config = dict(
    encoder_arch='convnext_v2',
    crop_scale_min=1,
    downsampling_factor=8,
    encoder_isotropic=False,
    encoder_activation='swiglu',
    encoder_inner_norm=False,
    encoder_depths=[2, 5, 5],
    encoder_widths=[80, 160, 320],
    loss='mse',
    decoder_norm='groupnorm',
    levels=5,
    optimizer='cautious_adamw',
)
Rows from block 6 of the decoder of a small image FSQ autoencoder, named by matrix and row number. Each number is 500 + 25 x the weight over its row's rms, rounded and kept within 0 to 999. All counts start at 0. Numbers have three digits each.
After each channel's rows are labels from the 100 images, of 14976, where the channel reaches its highest value: "top examples" is what is common among them. Only what is clearly more common there than usual is listed. The data: photos of plants, animals and fungi (iNaturalist). In brackets: how many of the 100.
# conv: 3x3 conv (decoder.decb.1.1.conv.weight, 128x128x3x3, standardized in use, each kernel summed), inputs 64-127

conv.119:551489489500488487493509480529502440463512517502497529502482484480507504531476550461501500506489538508497452488513480493531508498501526566504554534534483509517540514522523551492487565517479535
top examples: order Passeriformes (56)

conv.55:532499517508509541520466496426492555480520495500465485470501490488508494512486503520505507497534512466537501493533514480496478493469514538520499502487451502503435548478490509523514423528519490
top examples: order Charadriiformes (29)

conv.77:532480492474491458476471455555518515497527475464487484461477488484426467516520510467510506504549520484515456509514493489514522504492520485503519496455492496540499499515520534514542518509583520
top examples: order Passeriformes (60)

conv.115:517461459525456511497490505480509498492491503516524485523480510480456468504521514505517515519514477514461495491440522471498498472488520443492499454516487497475479480498456507518519461463392499
top examples: phylum Arthropoda (72); class Insecta (69); order Lepidoptera (35)

conv.9:512466523540520499520505507487496483544514467546508495495524491499498485489492496517498504515449481497529500487440487494491495508501447485514485492476539512500493507536469481528460466482458503
top examples: class Insecta (66); phylum Arthropoda (66)

conv.54:508509477506477496520484470505477480516483490488482450508508474502512513482485516523502535491563512482550543504507506495514469486461503489502494506497457520514453465495489480514505488553505532
top examples: order Charadriiformes (35); family: Laridae (25)

conv.6:505510481499505501518517512522504503507504511436470462493534476484500491568527521486477503493506550523473528463518516510511541513502517545500580558530478487521572503489514544514535524508529509
top examples: order Passeriformes (60)

conv.65:510526487485491521472479463509497539462504542489517470473491513499525499491481484520497477514535502503483510484480518505459466480477539448472470444523502524477474470489469483472509443494442484
top examples: phylum Tracheophyta (29); kingdom Plantae (29)

conv.123:541484464482515508521518459511487454520479467515512490533508489488493496514513532414497510487460502526473512505481494497521518495498492507479533492534488506514521459482498552500452460482494513
top examples: class Aves (84); order Passeriformes (56)

conv.24:514504450505466478508498473493489505496500500528443504466497509432457517511485472524445481513502504490503487476449506522540511532451459498544519507542471481514521457514491524509508460482516510
top examples: order Passeriformes (62)

conv.7:537511495515467498513505522526511503509485490511463573548497462461514429516535525471493504476493478501514509511478492504474528492513444504484517497508459503488528484480467533494544537473526491
top examples: order Passeriformes (55)

conv.51:479475504484508555520506514528511522510460519503507459497505522463454517496541493497510536511539485512511480500502491488512523470472495497494497494492493499512443464463514487503501479541471475
top examples: order Charadriiformes (33)

conv.103:514508510495495478535497496485516515542510470501492538479501474506437470531488525453493487489495517538482443506458512496489515517515463461500528514475497496516515494497478543529457504470481506
top examples: order Passeriformes (52)

conv.42:516485545481531496492515465521467451510493475475523530445479505493509499521508515465523442481489481474486489490491495489483542486473523488513511508486503520508490438522483507472482513475496477
top examples: phylum Arthropoda (68); class Insecta (64); order Lepidoptera (31)

conv.38:529474502478468491490512493466482463475459503477542499466489489511488477497497520499549506493462463478423481418508493515477532492510514495483501490477500543533510467510476526496536511528491465
top examples: phylum Arthropoda (63); class Insecta (62); order Lepidoptera (32)

conv.14:527489471516489486421491483483477479480510516508474523497475507511468488507503498470494478514462518515500488507544507482509499492502460517507527505476484518483535472534543531528534511469524511
top examples: order Passeriformes (55)

conv.100:484509539423518543491500493491508501499507469500484481468497476514467509520471524519518461524542499498487521468531517463519516512515546486527519499513495487543525440487469478484495505510488499
top examples: order Charadriiformes (31); family: Laridae (27)

conv.41:530538478503516539498509515504490528499527462492463480509519495519570515519530505525502500518555514495522533494566490492526482506468543501519521544510495525509487504490539478509514519529526527
top examples: class Aves (91); order Charadriiformes (43); family: Laridae (32)

conv.94:514486529485503509510481495509533486523543483508503496463505455483432475532492519455505456484522479485486458501457546493482491481458500444525517529510499496501488473515472513516495467461433498
top examples: phylum Arthropoda (63); class Insecta (59); order Lepidoptera (31)