From a checkpoint of a small image FSQ autoencoder: batches of 128.
Rows from block 6 of the decoder of a small image FSQ autoencoder, named by matrix and row number. Each number is 128 + 32 x the weight over its row's rms, rounded and kept within 0 to 255. All counts start at 0. Numbers have three digits each.
After each channel's rows are labels from the 100 images, of 14976, where the channel reaches its highest value: "responds to" is what is common among them. Only what is clearly more common there than usual is listed. The data: photos of plants, animals and fungi (iNaturalist). In brackets: how many of the 100.
# conv: 3x3 conv (decoder.decb.1.1.conv.weight, 128x128x3x3, standardized in use, each kernel summed), inputs 0-63

conv.77:145104138151128101144112110104123125146144137134132123121077105067171139106125128118167231100133125098075153148161104139119140125164131133202132115164125162146144175117120162146157115103136069
responds to: order Passeriformes (60)

conv.103:172182069133153144083109093143111205089146098130127173079149140129139102142121117145157131096070138130079141030121141120135169139099121172173157171172068124185108140128082126151148104108097120
responds to: order Passeriformes (52)

conv.67:166123152134146112127142086144255117133103115158141130077150153124091096087123134161146132176139162155113111054117057133161109122096126199162113141173187149212113110145139127114149138151071114
responds to: phylum Arthropoda (61); class Insecta (60); order Lepidoptera (32)

conv.81:095133102127090115121147108149217147125114117112106114124136139116156108095164098184163152131132156126105145098114102133141135111137133140124157160173075202180172112089098178086104096109237139
responds to: class Aves (86); order Charadriiformes (30)

conv.38:115147121110096071093122155117135076094158196145084069146113135183161145075085140119085130124158154081118108142103134112156062123109119175129154126118170145136179123168118099138145122083146131
responds to: phylum Arthropoda (63); class Insecta (62); order Lepidoptera (32)

conv.100:091142059095117164150130123164162142090120113158123105129179144109083155137114096079144176118144181112128164031087044116162146128174158182151113123135113114139126131098117057145133125084148152
responds to: order Charadriiformes (31); family: Laridae (27)

conv.65:085125119151108137099125164132147131142125105162143063152155136169117114120147109148124087127255125126152143152127166136167123210135164150127123113131158159101155121123144109174155194137138153
responds to: phylum Tracheophyta (29); kingdom Plantae (29)

conv.55:122103161138093116060207125133118156098069117108135095105127089145149154127123126109126156130179117101142139185132113149127130092167165174053102138126135095098135128104095171069150090123168133
responds to: order Charadriiformes (29)

conv.51:083139056147117118142170144132155150107125156181105039124127160125163154171086142134101134097171103158105106188141071136114133087117052099153172096123101105195158143095066159061090130163155113
responds to: order Charadriiformes (33)

conv.85:148063183122132096145094125134183029141128142125178128088123142143093063081198138140120103176156147113129116113129101122143081167149091168105118165139172139164134097134116121167201151111131146
responds to: phylum Arthropoda (78); class Insecta (77); order Lepidoptera (38)

conv.115:111167139134154164148126175131067131128169160122159138101142174119156110110216130132138114192186055119129179147136129132135129172138133136126138130115114117123141070151129129159111173114100126
responds to: phylum Arthropoda (72); class Insecta (69); order Lepidoptera (35)

conv.7:189140134113127129095120112128085173119147117140103176140144068162091072177131117121132129096043095133126125071134149136155129093131037129150158155118091150155089158102114139143105086136092131
responds to: order Passeriformes (55)

conv.9:212150146118168145175056118122106041126125166083135144153109118094109121147130166146096063115071094156068120120175109106086162125130117169120111125134116076122089080151139082176183086130078121
responds to: class Insecta (66); phylum Arthropoda (66)

conv.6:101082108148171088142167103139125167140149097151153139122163134167132149079145131144182133125156156060149137146164087175170097110158146145161175123160108165110124144107120159117125137124147136
responds to: order Passeriformes (60)

conv.119:144130132131181129090228124123091128132140101139117148086130108127091166120152133099156216152140138111138173078147150134122078092170163134084163136115098097131121148127106131111137140096084111
responds to: order Passeriformes (56)

conv.42:206129131151117068132156097123187075120166198131092127098144157102148096090077153153137117131077179095148122086109079122149136108094133154121147167098154121142138097195137072053161087120148088
responds to: phylum Arthropoda (68); class Insecta (64); order Lepidoptera (31)

conv.41:079165106151100140120096114132147121148109117152068057118115053073087109141114152151110116117109122099121142152176112083078111078105099168161076099128119098157136125068121123074077122158114070
responds to: class Aves (91); order Charadriiformes (43); family: Laridae (32)

conv.36:086176101048168167184157078088066111103188049105107100152129129127160149191095069117106110059110099144161104146128142135096143122108121123153131126122112154163113168102084162082137104166150140
responds to: class Aves (85)

conv.54:117061105154112119108156132117099061157127148132094161137144088090061076130107172191126208121138129141131212161188103131139158091134146114187134110115126148177184125113139159093090178173163153
responds to: order Charadriiformes (35); family: Laridae (25)

conv.123:138135079134142154151121154132106190180136167157093186117191127115148132123160150183166155148085153118117118083111124154137169085128123154131149128109017114107075132160097152115118170121051129
responds to: class Aves (84); order Passeriformes (56)

conv.24:127161105129166173164143122155123128132144094084115178117116105122095128091139136107129149130089083111137135113146147116152171119181053141192158134200092130154106179105192135086108154126096143
responds to: order Passeriformes (62)

conv.95:108094160150055124132168141130185114108056158100096150138130125154181108096142149089140115106174135132144091109129127164142144123159163186093086114142185139136149153125169154162106136161123118
responds to: order Lepidoptera (35)

conv.62:068110156143074152104129163151167141159175090189091085131137109198115119049146089150136137138228131134106139127142153155190117174172148119121102136131140191071168130074180150141092142116174083
responds to: phylum Tracheophyta (30); kingdom Plantae (30)

conv.37:093132098119118133076128115129129198176109123192144122059136100160139087105137096183176147110106145130093157000107144194191124140137119137122158121163100152098163153100098165133115118066126097
responds to: order Passeriformes (51)