A small image FSQ autoencoder, trained from scratch.
Model: 9.08M parameters, 48-pixel images, encoder arch convnext_v2, encoder norm rmsnorm, encoder activation swiglu, encoder patch size [2, 2], encoder depths [2, 5, 5], encoder widths [80, 160, 320], decoder norm groupnorm, decoder activation relu, decoder widths [64, 128, 192, 256].
Training: cautious_adamw at rate 0.00079, batches of 128.
Data: trained on photos of plants, animals and fungi (iNaturalist), 6.7 epochs.
Rows from block 6 of the decoder of a small image FSQ autoencoder, named by matrix and row number. Each number is 128 + 24 x the weight over its row's rms, rounded and kept within 0 to 255. All counts start at 0. After the name is the row's rms in percent of the matrix's.
After each channel's rows are labels from the 100 images, of 14976, where the channel reaches its highest value: "strongest on" is what is common among them; "colour at peak" is the nearest of a few named colours to the mean colour under the peak. Only what is clearly more common there than usual is listed. The data: photos of plants, animals and fungi (iNaturalist). In brackets: how many of the 100, against the usual share in percent.
# conv: 3x3 conv (decoder.decb.1.1.conv.weight, 128x128x3x3, standardized in use, each kernel summed), inputs 0-63

conv.106 106 [112 130 139 129 103 119 108 154 109 148 103 108 173 142 138 121 101  93 131 145 142 151 130 149 116 131 116 139 152 158 157 123 122 151  31 133 117 155 107 165 149 146 168 132 150 143 139 148 136 124 124 150 148 182 120 138 126 121 158 119 118 114  99 102]
strongest on: order Passeriformes (52 vs 24.9)
colour at peak: pink (30 vs 11.3)

conv.1 123 [120 126 125 128 127 127 137  87 129 125 145 111 120 127 124 109 128 156 128 121 109  99 130  76 149 101 125 120 149  96 100 126 109 123  90 101 110 140 126 117  92 154 104 149 135 124  92 137 144 161 138  72 156 153 147 127 128  97 120 140 138 132 123 132]
strongest on: phylum Arthropoda (87 vs 30.9); class Insecta (86 vs 29.2); order Lepidoptera (42 vs 13.7)
colour at peak: pink (38 vs 11.3)

conv.14 100 [116 148 154 119 140 156 190 139 134 132 156 137 173 161 119 112 107 153 131 144 130 151 104 142 124 169 136 139 132 131 128 103 126 134  49 123  96 179 130 140 149 125 135 146 104 139 155 113 101 119 115 126 135 108 112 122  95 101 105 131  85 104 110  45]
strongest on: order Passeriformes (55 vs 24.9)
colour at peak: white (26 vs 7.2)

conv.94 110 [178 148 121 127 160 146 155 149 128 114 149 157 128 111 140 146 105 135 150 127 171 154 136 161 134 130 138 114 127 128 165 134 106 124  84 132 123 129 118 125 108 151 136 150 115 142 141 164 110 139 119 105 139 146 171 144 115  59 164 149 156 134 133 162]
strongest on: phylum Arthropoda (63 vs 30.9); class Insecta (59 vs 29.2); order Lepidoptera (31 vs 13.7)
colour at peak: brown (65 vs 24.1)

conv.114 096 [122  69 155 103 101  76 120 136 111  83 124 114 138  98  86 118 147 109 152 136 224 129  96 125  98 148 111 121 126 131 169 134 153 124 128 134 138 116 125 149 116 117 132 140 142 146 151 127 121 115 200 190 144 129 132 159 157 151 123 147 133 143 137 123]
strongest on: phylum Arthropoda (66 vs 30.9); class Insecta (64 vs 29.2); order Lepidoptera (36 vs 13.7)
colour at peak: orange (40 vs 0.5); yellow (31 vs 1.1)

conv.45 092 [100  74 169 125  89  93 131 140 136 126 155 117 145 136 149 159 107  81 119 111 143 158 102 147  99 144 130 157 110 170 152 201 144 160 135 106 149 124  76 129 168 111 166 138 138 132 140 108 116 124 165 175 103 144  99 120 146 163 133 113 168 142 159 131]
strongest on: phylum Arthropoda (76 vs 30.9); class Insecta (74 vs 29.2); order Lepidoptera (32 vs 13.7)
colour at peak: yellow (84 vs 1.1)

conv.26 086 [ 96 138 137  93 126 144 124 134 147 112 123 113 111 146 155 117 135 100 126 130 143 118 140 136 104 155  97 143 127 114 171 152 130 143 134 126 129 177 123 142 163 155 159 149 126 124 113 178 138 111 152 135 128 119 127 144 158 106 147 137 164 138 112 157]
strongest on: phylum Arthropoda (70 vs 30.9); class Insecta (67 vs 29.2)
colour at peak: green (55 vs 2.4)

conv.127 087 [129 122 132 145 123 107  99 116 139 118 131 109 142 100 168 122 173 118 101 134 141 125 162 128 116 162 145 104 110 134 171 164 166 105  91 154  83 148 151 138 154 123 154 148 167 139 103 113 122 127 179 177 125 146  94 133 159 126 189 175 160  67 128 128]
strongest on: phylum Arthropoda (72 vs 30.9); class Insecta (71 vs 29.2); order Lepidoptera (33 vs 13.7)
colour at peak: black (100 vs 5.5)